Weights of a small image denoising autoencoder: encoder depths [2, 5, 5].
Rows from block 10 of the encoder of a small image denoising autoencoder, named by matrix and row number. Rows with one number belong to one channel. Each number is 500 + 25 x the weight over its row's rms, rounded and kept within 0 to 999. All counts start at 0. Numbers have three digits each.
After each channel's rows are labels from the 100 images, of 14848, where the channel reaches its highest value: "patch colour" is the nearest of a few named colours to the mean colour under the peak. Only what is clearly more common there than usual is listed. The data: photos of plants, animals and fungi (iNaturalist). In brackets: how many of the 100.
# convs1: grouped (16 groups) 3x3 conv (encoder.blocks.10.convs.1.weight, 256x16x3x3, each kernel summed), inputs within the group 0-15
# convs2: expand pointwise conv (encoder.blocks.10.convs.2.weight, 512x256x1x1, transposed), outputs 0-127

convs1.65:513477457475455504529499518486466528498521527481
convs2.65:525524496542507471516517555532484486483533506476470484502486519476504483424492538503478455538496488494505460503487519491522541481488446479501483461484499446480451539519487508483510543504520473536472502472522545475499513553538521511479500473487503507501457494487565496523509518504495504465490460508487513530538519495520450472481505475496477461529500514467489514535470509508448523534507
patch colour: black (90)

convs1.164:508512482519558443498516485462491489501504483507
convs2.164:487488480480526480513516499480517498488484511459497486472483518523450514517507497505446482540495476466512522482504489505435493492509499515503499499479492527509507542508516463481480479501494514508520486521488496492487501528480500501502515498503493494480499518499521537533512512500482487508458496501528539508505529491480517448511504470481505515488484513496529541488514515536460480498487
patch colour: green (27)

convs1.141:485522478519513545442534497502497488509494489537
convs2.141:519537521509481478507502502487491520515505532464558484455484488474487512521509532527527475480523492447496510519528487505447456510502516516514531546470498535501503522502499476492482474558522494489485478494518535496444495475466507466496507497492480514471484512519423484504519512482541534462487531520502478499510497512493490502536512492487508426548492506492481478480502503485508521488486
patch colour: grey (75)

convs1.8:485523536463510541457514498501485519503474479469
convs2.8:538457473531535496508532459472488455536489501508497512443498515470473496521497521496442508525503492497463503496471536492494524526521491514528537516503502495496566496449489518482497482518474521534477502489486478505509503503481488504476487539547549481511539482497472492531500448495516490474520525485481486521518499465520482521496460484500451500502521484524519508533507518514562494480463
patch colour: white (45); pink (38)

convs1.50:537540533480501522488516506500512542523461505524
convs2.50:500554470528509529544534520436511509490549496466529517504507556489500484546487464502485523497533472488497516494483477506519495567501498497524491538519494493487508539493463533477458548468481477466466515502478505505486534497500485462490500519526516537459458517511469488487524557472454496487505481507467516530526527476557527502556496509477502503480500502496485524538530469476503519483490
patch colour: white (26)

convs1.19:527488502478480550500490476519505479486553466512
convs2.19:458486581483429461500507545507493507533501551519572490456523519490484509496476483484473501514454514480511499502535503469471487542508526501519498485502500452495475512492528517543516505503533493506533495503454498491509510481485513503494471451539493504494483487481484469481495474519483478505495502504467545469489458496472475479505477510479508477510486512508471514527525407510529508501479
patch colour: grey (94)

convs1.213:483502481493493481509509445495486528461528530538
convs2.213:502509471512474474491464524481499471453498477469497478473463476533482502430507509454500529501514521483526510488524462503527451513505517563511505496510516478496484533533503488541518509482484500504456459516489505499473523520472507499503507489506530478489493550494521567528509516503485518504527541536498475497543491464484521482527488453534505504488492508484526496484544463470478488548513
patch colour: black (39)

convs1.172:483464503538530521517491547475504513485495541483
convs2.172:507504495468515561524498539491488506487499462552469489554494477505496527526521481502496501474500519526517495536506500481492493490516523502489532485502487492501475502506487518502446536494516497484518477460516485510526442507482489501527471484493484527482523459511481528466484477489528488481541486506536511518468473496502492497509477488546541502478477488521519478489457572528475485508500
patch colour: pink (29)

convs1.139:461522494494507531522484541497510476500491493439
convs2.139:513502501514491500486509479517524496496525508502489517525508506497525487516510539477498501488503474478470479512505508518476517501488485512495476489504513417483525477530499513479556484484479492502500476495510530468496521473520440517507477517519486511474504475516534480477501480498485476513483518479459529482475465446538542466506537460465451496447512500514514481474478454510470500467470
patch colour: white (61)

convs1.58:483524493491457503491515510494518514421498499505
convs2.58:467462525508503519462500458510493505515457480531489532502489475473540492481501468511517491552481521511557482474502530479507522490502482509516492500472510511516458487481491497486499476526509533506440505497549474477499481484538507538507538563485475463496478475497488528523466532503488528526491468472482486453506532549536498530519483492548466513544490489481485510520511509506465502502495
patch colour: white (93)

convs1.26:490491461473492512447516516498513466460503479475
convs2.26:504501463483545475457464489462504546501505470547546516514528545504496509490476475489512532515507447465485503479500482505492489497510548513515531455467491496502473472481472531551491488489527447528560498507522530504502524503514513457576503513482489537479510465496516499501492509532480510485520518472529483524551504490466489522470477461514470529502484494509470462523482489519514509478524
patch colour: cyan (29)

convs1.16:504511453508533513518502525510558478514491492533
convs2.16:478481496529495529486557513509510557487488506490511511515495512482451475503500472504469471491473450498507503514511468506496514501488433494479468494557511531462517470464500483461484525519469522514491493539476496510459506525496536477500537522516485513495537494486518513519490571448478496523533518516547497499528507526490507493503446504526488524529490469468483483525570527503543480496549
patch colour: white (33)

convs1.155:498479544480491523513483516524485486435480517496
convs2.155:486509505523474505524569467444505494498457491548523521493509526495479510484507516494538505454498501512508462505549503541502541541538530531493478518504499460511497557454514522479505504558503472490532531548458464496480509484517513540495514460518448498461502503443495526507534531471497523487494517473512514485518565498502474473509487482507510480517477436488522539508527521493545493508537
patch colour: black (80)

convs1.96:520523482534516512516482512465534473512495443506
convs2.96:519516492499487490476530516510487471482479510527506506534483488541479512496464504489498499501500537484507486526500516530478493529471534495445496465517507546531513536463517484485481525473493519518519495516568494485482505452488555473530562500524537524508523522532497492500484544478541532527541540509521513502467523502496502515491474493485541501544525483492526465500541525510483506521505
patch colour: cyan (32)

convs1.163:538500506499508482500535452515498512515490469446
convs2.163:501511512545502511486520477489531512475497497499548513513471466528531516479455520562523503503489506464504510540527552511485473493487475476494491520490484491515516514502504513524477509490507507487463491548510513482488448541483464508501485484516477499516464502503532468534488472453516526555448477442530531508533515546477544506486541502484455511456488483531529539508475458550496493526532
patch colour: pink (36)

convs1.174:460513466444531472510486482486509473496476505498
convs2.174:501455491522449521488523519476542470451546503454501551497477497501495507517483502510482554496485530519512518480502481485477500485511514493525497479510507480535468511491502507501471506526510502484474499504499504466488457522495496491520499496473542474517444469534468539544482493482550517480483472518503497468501485493516482462483490500460538483500486515493537500506515485509522518496479
patch colour: black (34)

convs1.201:471483499503496549538498472508497441526500506504
convs2.201:391476480507546472531475514511491510531488488539507533542489487499544458480507516492540513513466490494479495486513473489491529508547524480493481520470491483488503501412516523532526509498528489509491493484534499494505488492508486540453514511517464502511495470495508448469523527481455513468474462524506505534472456524519451505479483468458499510528526493519494488524533542484501517502504
patch colour: green (46)

convs1.51:530519487506489538516478529476555533476501501512
convs2.51:520475468533465446501518455465487475498489461481469463451510433481496480471492499492514490474527474513521485503502526470536506495443540510525500497493480544493485477536497499527457462495484531477508493503503499516474430527443488503502478527488538511514493480534486475535470473524505491463490479517497498485513486536503492513516511532510490488482549549501487508498524519488508531488486
patch colour: white (28)

convs1.129:460475491506488515453500512477483532537517465484
convs2.129:495436509524456504537538519524501538519474507489481493535510516497532506506522514490547514492465491514527457507501524482534504459508496533517448497503488463480439453504516495498507477519498504508531498519457462525576478523505528548497455514489494503471515548536541515521500543598513496480533435537519503500527472528526507497508495499454492461492496538549494522489506479511482495495501
patch colour: cyan (25)

convs1.75:503517495548480506502439497527499490473506535517
convs2.75:458460489524523493529486489520469533494531499518474518498519514467517507514489482541487513525479552518473498549541512513495515453516529501474513510423537523428504500525519480454507481505464491476478488505461444504466526469460514506463498507465498514449493523498524493528493536493526509512478525511520489461516490515496506503470490488476468487497484488526535511520552487475506506506484
patch colour: green (25)

convs1.183:487542490494504506485504484488530514545466452525
convs2.183:465522506518465481534490530521506545448531501516535472534484544475490536531515517495483492551547475476531522477516530496505518513509485500501528481501506475496526477486513500515502547508517513482511485483516511498465523545557522523501501520512515518503469487434472447525516435468510479503549526484537483520449475478465489498497423520474512471503510500502481492491495493494497492498503
patch colour: yellow (28)

convs1.119:494497508529476502523526466462501488477489550464
convs2.119:566518529569477512505501474528499486499530478513523544514517489506481472492510496488458522505497494529483534515493474534499497475474499525485510534485465491506508527490509503481474503527491526512511511490515490513523487530507490538495479462478548533497499502515441497524480486494575487538471503492473492487511498469492511511496422534454476498506505503560544500489515527534482535467503
patch colour: green (32)

convs1.143:487506465494437508507505521476524474516535474495
convs2.143:465514510500514534478497472508469539478494519528529489498524492489510538495472506495488457486526452503502549488466439504510502503520491506544485488525488475518490503451509474510534487440519516531494531458539529511491487478466495421500468505489477490451478468492488498503507436466527489475477544489496518516438438497502516492503515482469503494487498508501487527542483515438515505487452
patch colour: white (45)

convs1.38:515478495491507488463476545472499514461490500451
convs2.38:512506484509490495521508531481505462469427505511469474468510495489521512474498493493509469504466529489546533465468540462525543486438467494470480466572519531470517504516488506491513499508538502460464517502459459519475488516491504507479507453487470450530493522540532507512534459522526491478485508502460515485542482557463534549544518491540481465490541514502466480510524448504480530495495
patch colour: black (29)

convs1.56:496507510509489511491484567549503526523481525498
convs2.56:504505478557464467497523479518520465473500497492464453554505520492515502531501523481469507461463495507463513487503485536552466503533495524469502459500482493521531506475500487487476508498467470485513473527542486459513473525526529507493487481504531488505529486501503447505467491547491493484495521530513510539486495497461513495509524476545524467508513494516509555500482480521466497521480
patch colour: pink (30)

convs1.242:527507527494485458527496500538491496504482482441
convs2.242:548502525432520496463502521474480545515506524475491482465504500493507489537492487494544465508519518459475494530512498547540458499509469492515486447499495509508492510511471532529498475436482554491530481483447486530501513429491496484509535534524523524493524481511498515496476541485478478554525483555478512477473506475503535553514513544485560537502516518461491493525487489492542474463506
patch colour: white (76)

convs1.74:463501537506499508526477511546497498494558493516
convs2.74:522540471521504510524553520535503494497506480483499510532523513472545470485464509485500501498509537489534489505535481524489540511497516522456482467510495508506479496502512518488513470465505474533478515545465493459498505462540506528533521515496551488450528499490500517513524499500533497507473475498470523502494491449487520493527430500522515460473518479519502505491517486530493551494491
patch colour: green (35)

convs1.61:468517498459485527538528483512494486462482509537
convs2.61:472461517458482492511527507440493477479516495504491456533496552513465555512500512480519513480509512478472477545526508491505488499505468493489495503516485495475522476486486562505488506499495501455559486476533524530522501501495511456468506547506480463530486433478475522491518573514511461452529506489502508526495525454528489516524489478472498547497549494475531419541502532491508501497508
patch colour: white (62)

convs1.25:480544467530483542490512484499497455492516500527
convs2.25:523478519496533480487485446498506508515500530457506499486506506485504517475464522540509488531467521519474484497500512486501499515517469451478504535479470489508513525479476443502473558511523542498518498522500529510477430526496478473503531527533532537505474464524456482469477520457550493515504477517510529493506496518467489487519471496511495500541530508487468504488477563554504472494476
patch colour: white (25)

convs1.181:478475495518501548485503511535473466473464489476
convs2.181:473543504493493468523496518517478464507477501527503455492482492491527512494516469531469541543524484523479480488526537546516510492506480445497522514541522482560525488482506503514509520485462501528551508499498526532556510510553485555475541484512495518494535523527470480501511498512550474454491503552501508514485509478496487506493495501545559480508533503512510528526492498502443518491492
patch colour: yellow (25)

convs1.63:479467515451484527524479545491492488493535488490
convs2.63:485508500494504519507498496435510503512509473476479520532512555475478495501520523474536500531511467505555476530518534483484538493518529493502469514508512489481488515523505478479503515439522496519517463508496481508491530485497489519517510492480456484517501508483492524503492524504529488478501534426529521510541511530524529525548504458520506504476453471501489461499445510522473507518502
patch colour: white (44)

convs1.219:485546490506523502512512494461452540483468503499
convs2.219:494440493490534484542496468540524439487467489479500512535502480482520530483498483483564496499417530544533496476467473533501454483547497510501459500541500458487500470468504524518529496492531446445502506533524544504505507497511502489507490506489493493501494509513505484500468530505494495511488455496495504480539494509512480435483509470540486516489504489465511482499479511532500472491483
patch colour: black (72)

convs1.218:486518534469462507473508503527538476536527517502
convs2.218:515512512472480514462524491488525543556476481562518492482490545526531523494515485480530521494504480536497501447537492518508490521477482529481533493546520486530485474519507508479538465494474551496551473457520483512501486489480515520546511525489469523472535470461511515502490543480473500495492521479483472473554512562519469512503506522511516481483498470538500503492496527506536475458534
patch colour: white (26)

convs1.204:478520540517503541514546535507529509484520489485
convs2.204:500495468515496523510517497514487485491545544493505492524527561471475532529452498523521482503497523544532528564519479522484495478484522514485433515481498500459506479525484517506548513516436490460503508495566508531494456470455501490464490526516514514502486482434472490500505457502506465472463502511510477502515472504501472531512503493494514488477477506541528478495537518518543504506526
patch colour: brown (54)

convs1.99:520517501496478471553469482460478481525483486487
convs2.99:498540471487489501495524475494520510489506497491505491571517479502432480516503504516481532485519545490487510469486481506475516524549511523485498483489503534498475527498529511477471509502504516509490527508488512498525512515521505498515517467495518518522472505504519478500493542515522520508488539527476548501532526510474462501516512499432548490518555459507515528521477479497518473504499
patch colour: brown (53)

convs1.153:485508486488479558486451508489504472541511503491
convs2.153:499467539501537513487465501489502455521536490471498488461509533497496517472450525525502512475497471511463496526508504484490476458510468522512511482480468486484485474520524519451548507481514501503505514520477533495488526498464499495486493464490482486484504470568515516478508489493453464467478487522491489515490487533477489525537455457476502487522493519511488487467455496475486532495489
patch colour: brown (53)

convs1.195:501512503534465509543529495519505484486451481467
convs2.195:515493502511488475532472510501477514475478465504515481533494531531526485499513488546486528496496489435524482457478508512546461487483491479503516530460470464507472552513514527528473483497542476469461523489485499478501464502458492511512554549486494539499569496469512526488480516525514510499479516529492489487520489488495521473466508485544502468475488536518498491482487498513507462505527
patch colour: black (45)

convs1.92:489511509479492522465553469472474476463485494503
convs2.92:490540508492505477505493496466531483503504503468474500516482543537466484489516506532454525536447514498507485481465483475495478446521485558486525498509496517518536489487524494506512526469460495479481524503493461486523505508513520493533536512506512520519464455430486471524509516503455510542542473524486515496487503465537471484453509512485468491514495464485549455448482482516510484514479
patch colour: black (43)

convs1.203:480471501527522524499467509530485481465533505456
convs2.203:514509524503517524517530525536524469472501514507488536482525530469537519533530484468511512505526473501506475490496475511469472505487524508436520519501521502502526467511484501521446513496472502466523516490500483504440494482488440508506506467516510489507492505503503481541498502499528497490453508502520517488537505539460511476544480508482463479469510463533445538519468470491481497490494
patch colour: cyan (41)

convs1.107:535526504471502471540455524480516481494484485476
convs2.107:513507502482494510529487538548495553537520495533499511489494520504502489497516523457527509474487485532511546523493443492500504496524472504492507515464526513502486495522530523480459495498444493470488513459526491507514514484497441457481492533492501449517510520506530516501547458520457509467493490501512465524542504480540543515523466495423505522506454525486501505474500469528495484520491
patch colour: black (31)

convs1.229:572519518475493518499510485503520524509460512496
convs2.229:484503505500496520486544475542495479532476523457565543557487479535507461503452512525513530489505481526466494536471538507480495495476490505521498544512471485501516524508519504480483538569540504567482529472501485481531505521491507504463496524509485525482527466485478490488516484465497511487492511496515494512517528521481488513522496490503536506484522500517493539460460491520504514471493
patch colour: pink (44)

convs1.152:472505540512483496520504499488494444536496531533
convs2.152:453459520487485509548488497507501507480483552495484507516492539523527495510443526490522572483544505504481517535521531505537493526495498473505468505511488509505513443517505563501511480473455528526490534491508527494487503499495501526483502501498547500453514487560522482487480516455454513531514478479475525486441456489516511489493484489476488529489540545481532488493511462503492488514538
patch colour: black (77)

convs1.35:504488481437496499492514511513501547470500464475
convs2.35:522494486496443500518522490502490533495499511469468495529521491505457507505486519494500542570514481509492520508503494553506497495533458505481546489487522556499516473511501486504508454518485516497474504568508500478521519514529537447473498570517506532484486509513500510507503484500499503465504554512501545501511486480497517543499529525542447529496514484461509511551512504497486480480520
patch colour: pink (38); white (25)

convs1.77:490473533519485503553546500525523478503510522515
convs2.77:479515489489528466481500507500526448549504470501453496476499485474507471460511536523470495460495531509532486489506494532492478437524509488459495484493501470474519547518513510476469495522527508493494477511456501485479509490572511466495489487505471523513478533528477485514537511487461466505497470479480466451467487497481477486506516499525516504504502495524439497499477453531486479472513
patch colour: black (39)

convs1.70:500553511524472491464512511487477500523505479548
convs2.70:459517499499489491518536515488466469489527488500489506463497527504487493485521523484515482514503501502500538475547511522513465544496536515471480512500494467503507483534475517484523526489493528532474511488458502528557492506492515553543475524506494465464488534492483494494469519506480470516514511526518515495531507506488492482486478505543505498498525501555519515489513462475514523478486
patch colour: green (46)

convs1.106:512497489490542502467486528484489510438525483475
convs2.106:561512505493526498514500534500466491494557483499509480528475492452510502510525507488511510522504527532500514453541502525471519510533512476469537519550519482514444489453479545524506500485496524516490513476524522508514490507485514477541479481486482502484509486503504482480444500529490548518488503537537491487515458519477516517514512512521534484540521493515551511535465481514490476544472
patch colour: cyan (25)

convs1.52:455492480552492499485498493485538525469529483506
convs2.52:491525546539482482503490546554526520508499527500507470543464485478525548482490487485521488475495490528484512481526539533503557505505508478462557489547510482514461495525508460523502479544475513534452495519482517496468493508516452486530431535478531501522512476463544479500508514519533502484506492501492552476525504493522504504485501435522487488471519505494508510500501483471471515541481
patch colour: black (61)

convs1.145:512512461485533530550523500482475516517518490469
convs2.145:525528498494484491488503510505499493468496500494475472467491451477474484546515464528497516483513475518490484553457487512492502519514467539472506523511530497528551512519504532552456527500528479441523487479499522508473519451470479527516502478507524487478504508491494538518464524501492526502503485513508485477466492515540518537491482535517531500485484503495476454501457550492509488512451
patch colour: white (77)

convs1.137:484528511474499457504486524505517544508453531509
convs2.137:528478496468501472498533503478507456446523494482559514484498502493453482491543519469533456450465517495507491496478516495460529502498496502526514534483487480509495473488486473527544486513536523522463516502505482490558471494496482500558477482515513470491495498454524469479456501500483544492518477498519529498437486520526526460469515506513494513490543515474540518499474508520542494488500
patch colour: black (36)

convs1.150:446497469492511492488465486533480501517480517542
convs2.150:498481500495485515495531514523486518530431494546475481533470506470471499496474545477508497516530532512491503495504480501509469438514495492530487511494478492499548464494522508474510497502515473493481519511509496526467509532517548488483505525512520457500449484503545494518506481485487495481507501496538527515484459507501492507467488522538528512493494455475524481454535527500499457487494
patch colour: black (76)

convs1.33:519477490576495536514490505485495480517510511521
convs2.33:456456489456540457475512522497515492486470490504543507485534496485505519508454486505509450517495497494543473503429530534528511498526524459483458450510543508522510465521501525515512435525485438498508474483528502480514496478517471474514524495473501507518472460514517493505468489502482499516476493484542518442545519457508481519498512475482512498488492502497475477485501492464465487477464
patch colour: black (60)

convs1.41:477471502520502484512487531507543508560533501491
convs2.41:491503491485476476496515525497508490528533471508463518488458470493503460503466459483526515516553547493503495506512548491504527461541521495499499487474542483484487492489505500495531540499520514514461529507514522506480540525532514517478452536479483532465509511517490520514481514458517512531510476556478490508514453508475527518503497491503496490508476498472538449484517479515529456466500
patch colour: black (38)

convs1.177:506494520523480532460471485508495464482524538466
convs2.177:498533505507534530505468553522506499480478530517488483521461502540462506511493469482495543448478522491474526558510482510505484537506520505499512478544491474493471467481492524531496520455518515506472497463506482509506517501468503539524514537498522492491522480499491468472506503485496520488560504460515477492527488511502513502458464484496493515505515487507507532475487474484465498521514
patch colour: brown (49)