From a checkpoint of a small image denoising autoencoder: encoder depths [2, 5, 5], decoder norm batchnorm.
Rows from block 9 of the encoder of a small image denoising autoencoder, named by matrix and row number. Rows with one number belong to one channel. Each number is 50 + 10 x the weight over its row's rms, rounded and kept within 0 to 99. All counts start at 0. After the name is the row's rms in percent of the matrix's.
After each channel's rows are labels from the 100 images, of 14848, where the channel reaches its highest value: "responds to" is what is common among them. Only what is clearly more common there than usual is listed. The data: photos of plants, animals and fungi (iNaturalist). In brackets: how many of the 100.
# convs1: grouped (16 groups) 3x3 conv (encoder.blocks.9.convs.1.weight, 256x16x3x3), inputs within the group 0-15, a 3x3 kernel for each
# convs2: expand pointwise conv (encoder.blocks.9.convs.2.weight, 512x256x1x1, transposed), outputs 0-170

convs1.241 097:48 44 49 58 65 50 35 59 59 46 48 49 49 45 75 49 51 55 47 53 34 37 45 21 61 41 40 45 60 47 54 41 42 51 56 58 50 55 61 60 42 40 48 44 50 45 67 58 53 08 63 44 65 53 57 55 46 39 38 57 53 70 43 46 47 43 46 53 34 49 45 45 44 68 49 53 54 42 45 61 77 50 66 48 62 50 73 53 64 56 55 60 52 41 53 63 47 38 45 45 55 65 58 58 55 53 46 51 43 48 53 62 52 46 51 53 59 38 43 33 35 62 65 33 41 48 49 49 57 54 61 63 52 72 56 47 43 50 48 34 62 53 52 48
convs2.241 101:60 82 63 42 58 59 31 52 40 49 41 50 48 52 53 70 42 45 57 49 55 52 55 35 53 49 52 46 53 56 64 68 61 45 29 33 45 36 39 50 67 48 52 44 45 48 37 55 75 33 52 47 33 51 34 62 55 56 50 46 61 64 38 42 60 69 53 58 54 42 69 54 55 67 51 51 38 35 42 46 54 47 39 37 56 49 56 45 66 49 62 57 41 85 54 52 59 41 50 41 41 42 32 51 72 53 43 71 45 38 35 49 46 57 54 48 36 56 55 48 44 50 46 42 49 62 56 40 49 53 49 34 48 38 49 41 55 55 50 55 60 40 62 41 45 39 46 50 52 61 59 37 68 44 56 60 28 68 45 48 48 61 60 53 36 38 48 37 36 55 48
responds to: phylum Arthropoda (75); class Insecta (74); order Lepidoptera (35)

convs1.119 089:58 47 50 30 50 34 47 49 47 43 54 67 74 73 52 53 40 55 48 43 45 59 26 37 56 50 42 41 61 50 47 78 56 51 48 50 50 31 50 44 58 28 62 37 57 55 51 47 39 54 61 48 61 51 49 60 35 60 54 34 42 43 48 25 24 44 63 23 47 48 45 55 55 48 55 66 53 56 43 54 44 61 27 49 49 51 72 51 38 47 47 41 46 43 50 46 46 62 46 46 44 40 45 49 53 63 35 57 43 31 38 53 39 49 55 49 47 42 48 39 54 40 43 52 53 51 44 48 46 59 68 44 39 69 53 53 59 46 49 52 45 39 37 52
convs2.119 097:59 42 55 50 46 42 55 50 52 40 58 35 57 52 57 30 40 47 56 63 45 50 39 47 41 49 53 48 57 34 53 55 51 48 59 38 48 49 71 43 40 65 32 43 43 67 45 55 53 54 32 53 50 55 29 49 49 60 50 42 54 71 55 44 42 50 51 50 53 54 40 47 52 60 49 59 43 28 52 40 34 38 43 59 37 65 46 43 40 51 56 50 60 52 45 63 51 38 50 47 48 42 49 52 50 60 48 59 30 44 52 54 39 35 45 46 40 53 30 50 33 43 53 49 49 31 46 54 33 54 44 71 41 45 40 65 42 44 55 53 47 28 44 46 67 44 38 53 51 43 52 42 42 42 39 44 62 63 34 63 51 47 54 45 62 54 44 57 52 49 64
responds to: class Aves (83)

convs1.90 069:49 52 56 55 53 52 48 55 53 47 45 54 52 81 65 43 63 58 43 56 42 23 65 48 44 47 47 51 40 54 38 43 33 41 50 48 34 38 47 23 68 45 36 42 55 43 41 43 53 54 45 49 49 53 47 46 52 48 31 37 49 62 49 50 44 56 68 36 50 60 54 53 46 40 53 45 36 41 42 37 51 28 44 32 31 31 38 34 41 39 50 49 63 43 48 59 53 41 52 39 34 39 43 45 33 39 50 51 49 37 41 44 65 45 38 41 43 47 56 51 32 41 58 55 65 44 40 43 47 46 50 48 44 40 43 37 63 48 59 48 50 51 78 51
convs2.90 114:57 60 58 57 41 30 49 54 48 47 37 64 64 28 55 45 19 61 46 51 64 53 35 59 40 50 32 33 51 39 45 48 51 56 39 52 56 50 37 52 57 50 30 68 62 41 59 53 59 66 50 46 36 52 54 50 50 40 51 58 57 47 58 60 48 61 57 57 52 46 56 48 51 54 51 44 42 41 50 45 66 63 35 58 59 55 60 61 40 51 44 59 67 29 60 47 46 52 46 60 48 55 38 38 47 56 47 54 38 38 52 63 57 35 59 44 40 59 55 47 38 29 51 52 57 38 67 48 52 44 53 68 56 52 41 56 55 35 63 43 61 40 62 55 45 59 38 41 39 52 39 53 72 39 49 58 50 46 62 45 44 42 30 58 50 63 59 50 53 47 54
responds to: class Aves (84)

convs1.247 116:41 69 49 39 58 44 43 51 47 44 52 47 66 46 48 46 56 49 58 39 34 53 57 58 51 37 52 51 47 45 40 59 42 56 45 56 48 41 50 48 54 59 58 64 54 61 40 52 46 72 21 41 48 49 38 55 60 31 74 51 45 37 36 45 40 38 31 50 61 40 35 45 49 45 54 59 68 50 52 62 48 46 58 47 47 50 62 45 54 43 51 50 48 39 49 49 48 43 60 42 65 45 31 39 53 47 50 52 51 58 64 36 37 67 45 56 42 46 36 36 62 43 61 41 66 38 46 68 55 71 43 47 51 35 38 37 43 42 44 89 43 52 48 44
convs2.247 097:56 53 60 62 49 49 46 49 70 47 69 50 67 21 46 52 51 41 34 40 39 38 70 38 62 56 53 60 55 60 44 23 56 48 55 69 54 56 48 58 54 50 47 57 47 41 44 37 65 47 45 57 53 47 59 43 57 60 37 36 28 49 48 53 57 83 37 43 42 66 65 48 56 73 41 47 63 50 48 54 66 39 45 34 56 71 42 62 42 50 51 53 42 52 51 47 54 50 45 50 53 39 61 51 70 62 50 39 50 54 59 57 65 54 52 23 57 39 40 45 41 56 46 42 50 47 45 58 52 40 52 54 53 42 71 48 51 39 70 57 51 46 58 42 56 38 52 44 51 68 54 67 52 51 57 56 37 37 47 54 56 57 45 49 36 68 53 42 70 59 50
responds to: phylum Arthropoda (69); class Insecta (68); order Lepidoptera (32)

convs1.242 118:47 40 48 46 47 54 51 36 45 51 53 51 36 71 67 49 34 42 46 55 58 63 28 57 50 62 43 41 24 45 57 57 47 47 37 56 52 27 40 67 70 39 41 39 45 41 40 49 51 58 38 48 50 47 64 51 52 49 74 32 56 36 52 51 52 46 56 63 65 60 39 42 56 39 47 63 49 43 48 52 57 47 32 40 73 58 63 54 31 50 48 65 37 55 58 51 46 30 40 46 49 63 26 50 41 53 57 56 49 55 50 54 52 52 45 56 44 50 60 53 53 60 55 54 58 46 53 64 44 36 57 54 47 49 52 43 57 45 52 81 41 46 34 48
convs2.242 098:40 57 56 51 33 49 41 50 56 52 59 55 42 54 62 60 50 63 56 23 58 29 45 40 60 66 41 62 66 55 41 38 57 49 67 34 53 42 59 36 51 62 34 50 33 60 45 68 69 30 59 52 41 57 47 48 60 57 23 33 42 52 53 42 32 47 49 48 55 56 42 57 36 41 72 47 44 53 44 40 51 50 64 54 54 35 49 45 41 54 56 42 32 62 46 47 49 43 47 60 55 61 49 42 51 55 47 33 47 51 33 36 56 41 32 43 42 43 42 39 57 68 61 75 57 60 56 49 47 34 53 49 55 38 44 46 34 53 42 66 49 61 58 60 39 46 50 56 42 63 39 61 52 54 44 53 54 53 58 35 46 53 43 44 57 65 44 45 49 43 53
responds to: phylum Arthropoda (66); class Insecta (64); order Lepidoptera (35)

convs1.255 097:54 53 52 57 37 51 57 43 52 44 61 45 37 46 52 40 66 36 63 52 43 46 24 58 50 39 65 58 58 62 57 38 44 58 57 48 51 52 43 45 71 59 53 59 66 63 63 53 43 44 43 48 36 42 25 47 56 42 48 64 55 64 49 63 53 52 42 43 70 42 47 45 46 49 48 31 42 32 49 53 53 56 47 40 49 42 38 52 63 62 49 52 52 61 58 58 41 40 49 44 49 64 44 98 57 58 44 53 51 45 46 55 49 39 52 34 33 49 77 55 68 42 47 44 36 53 53 51 44 55 54 46 49 51 45 54 34 42 45 43 33 52 45 52
convs2.255 093:38 47 41 42 42 61 60 54 37 77 28 48 61 54 45 59 46 45 49 35 46 49 48 32 60 53 32 55 46 36 36 23 44 41 56 50 38 59 47 53 48 61 49 53 44 22 58 49 51 59 70 68 45 49 55 57 48 55 40 45 38 67 40 49 57 48 65 52 55 49 49 47 31 56 53 34 65 39 43 57 58 45 58 56 39 59 48 53 54 47 52 44 49 63 35 51 39 48 42 47 55 57 55 22 43 54 56 53 33 57 44 19 41 56 52 64 47 49 49 42 50 50 51 58 47 64 58 46 37 61 53 43 58 39 50 47 48 38 56 44 72 45 40 60 67 41 41 53 46 66 50 57 57 54 50 49 36 55 60 52 59 65 41 45 50 52 48 54 60 38 55
responds to: phylum Arthropoda (68); class Insecta (66); order Lepidoptera (34)

convs1.104 095:54 48 59 52 67 44 50 32 57 54 47 61 52 54 53 49 64 51 44 61 48 30 34 42 37 60 58 62 56 49 44 45 57 55 24 60 60 56 45 35 59 47 70 74 56 43 68 35 48 63 32 57 58 38 44 52 47 46 41 35 50 64 56 54 59 49 46 45 56 43 67 63 38 51 49 32 56 32 41 50 37 48 51 56 42 42 63 52 44 45 57 52 52 59 56 56 60 70 50 38 23 55 44 49 46 47 48 63 65 39 62 43 59 39 61 52 47 52 38 38 50 39 51 61 39 49 56 58 52 59 48 47 43 70 59 54 41 56 27 46 44 57 34 63
convs2.104 097:58 38 41 43 47 54 52 52 66 60 27 51 32 52 67 35 54 37 61 38 56 47 64 39 50 49 50 51 38 45 39 43 38 44 29 62 52 41 57 74 44 38 61 47 63 73 59 43 56 53 32 42 47 35 41 47 40 41 51 45 62 70 50 56 45 39 50 42 64 39 45 74 65 52 58 47 56 34 46 45 49 46 51 45 32 30 50 46 62 46 47 30 50 58 40 30 75 49 52 39 56 38 48 29 58 67 46 46 50 56 72 60 49 37 52 48 38 51 52 54 37 68 54 44 44 60 56 56 43 49 37 55 62 45 60 37 36 36 52 55 68 48 44 66 36 52 37 33 52 75 53 53 46 31 53 53 43 63 57 58 31 51 33 41 55 54 48 43 54 55 45
responds to: phylum Arthropoda (60)

convs1.101 095:52 51 46 46 60 29 37 55 54 55 47 36 43 46 52 49 59 55 47 41 50 47 39 61 22 48 55 51 65 57 62 52 45 67 46 45 55 40 54 43 26 49 54 45 49 62 37 49 58 54 59 55 63 46 55 65 61 58 49 58 52 59 49 47 48 56 41 71 40 55 37 53 59 39 47 50 53 36 74 40 32 43 47 48 48 30 53 51 55 39 40 50 66 68 56 39 54 59 42 45 43 39 28 46 47 53 36 42 39 49 51 61 65 67 50 52 39 51 48 42 32 55 25 54 43 38 48 34 41 50 46 41 53 41 45 45 29 41 67 54 73 58 64 49
convs2.101 094:37 56 49 68 37 52 51 55 47 73 55 48 48 51 59 49 50 43 37 47 52 48 23 52 54 56 43 51 53 54 38 48 60 41 43 35 64 60 37 54 52 47 62 60 57 41 57 52 35 68 69 62 49 51 76 40 28 47 42 51 58 44 56 40 57 62 64 63 59 46 60 50 50 43 51 52 61 46 50 42 47 52 41 64 52 37 39 37 48 46 51 51 44 62 40 44 53 51 34 51 58 62 30 32 52 45 56 29 72 27 56 32 35 47 31 59 59 54 51 69 43 36 56 56 47 40 41 39 42 44 59 45 58 73 54 53 48 46 57 32 57 43 49 57 66 31 39 31 50 51 57 57 42 43 69 53 54 51 44 59 50 68 55 70 46 49 44 75 52 37 46
responds to: phylum Arthropoda (61)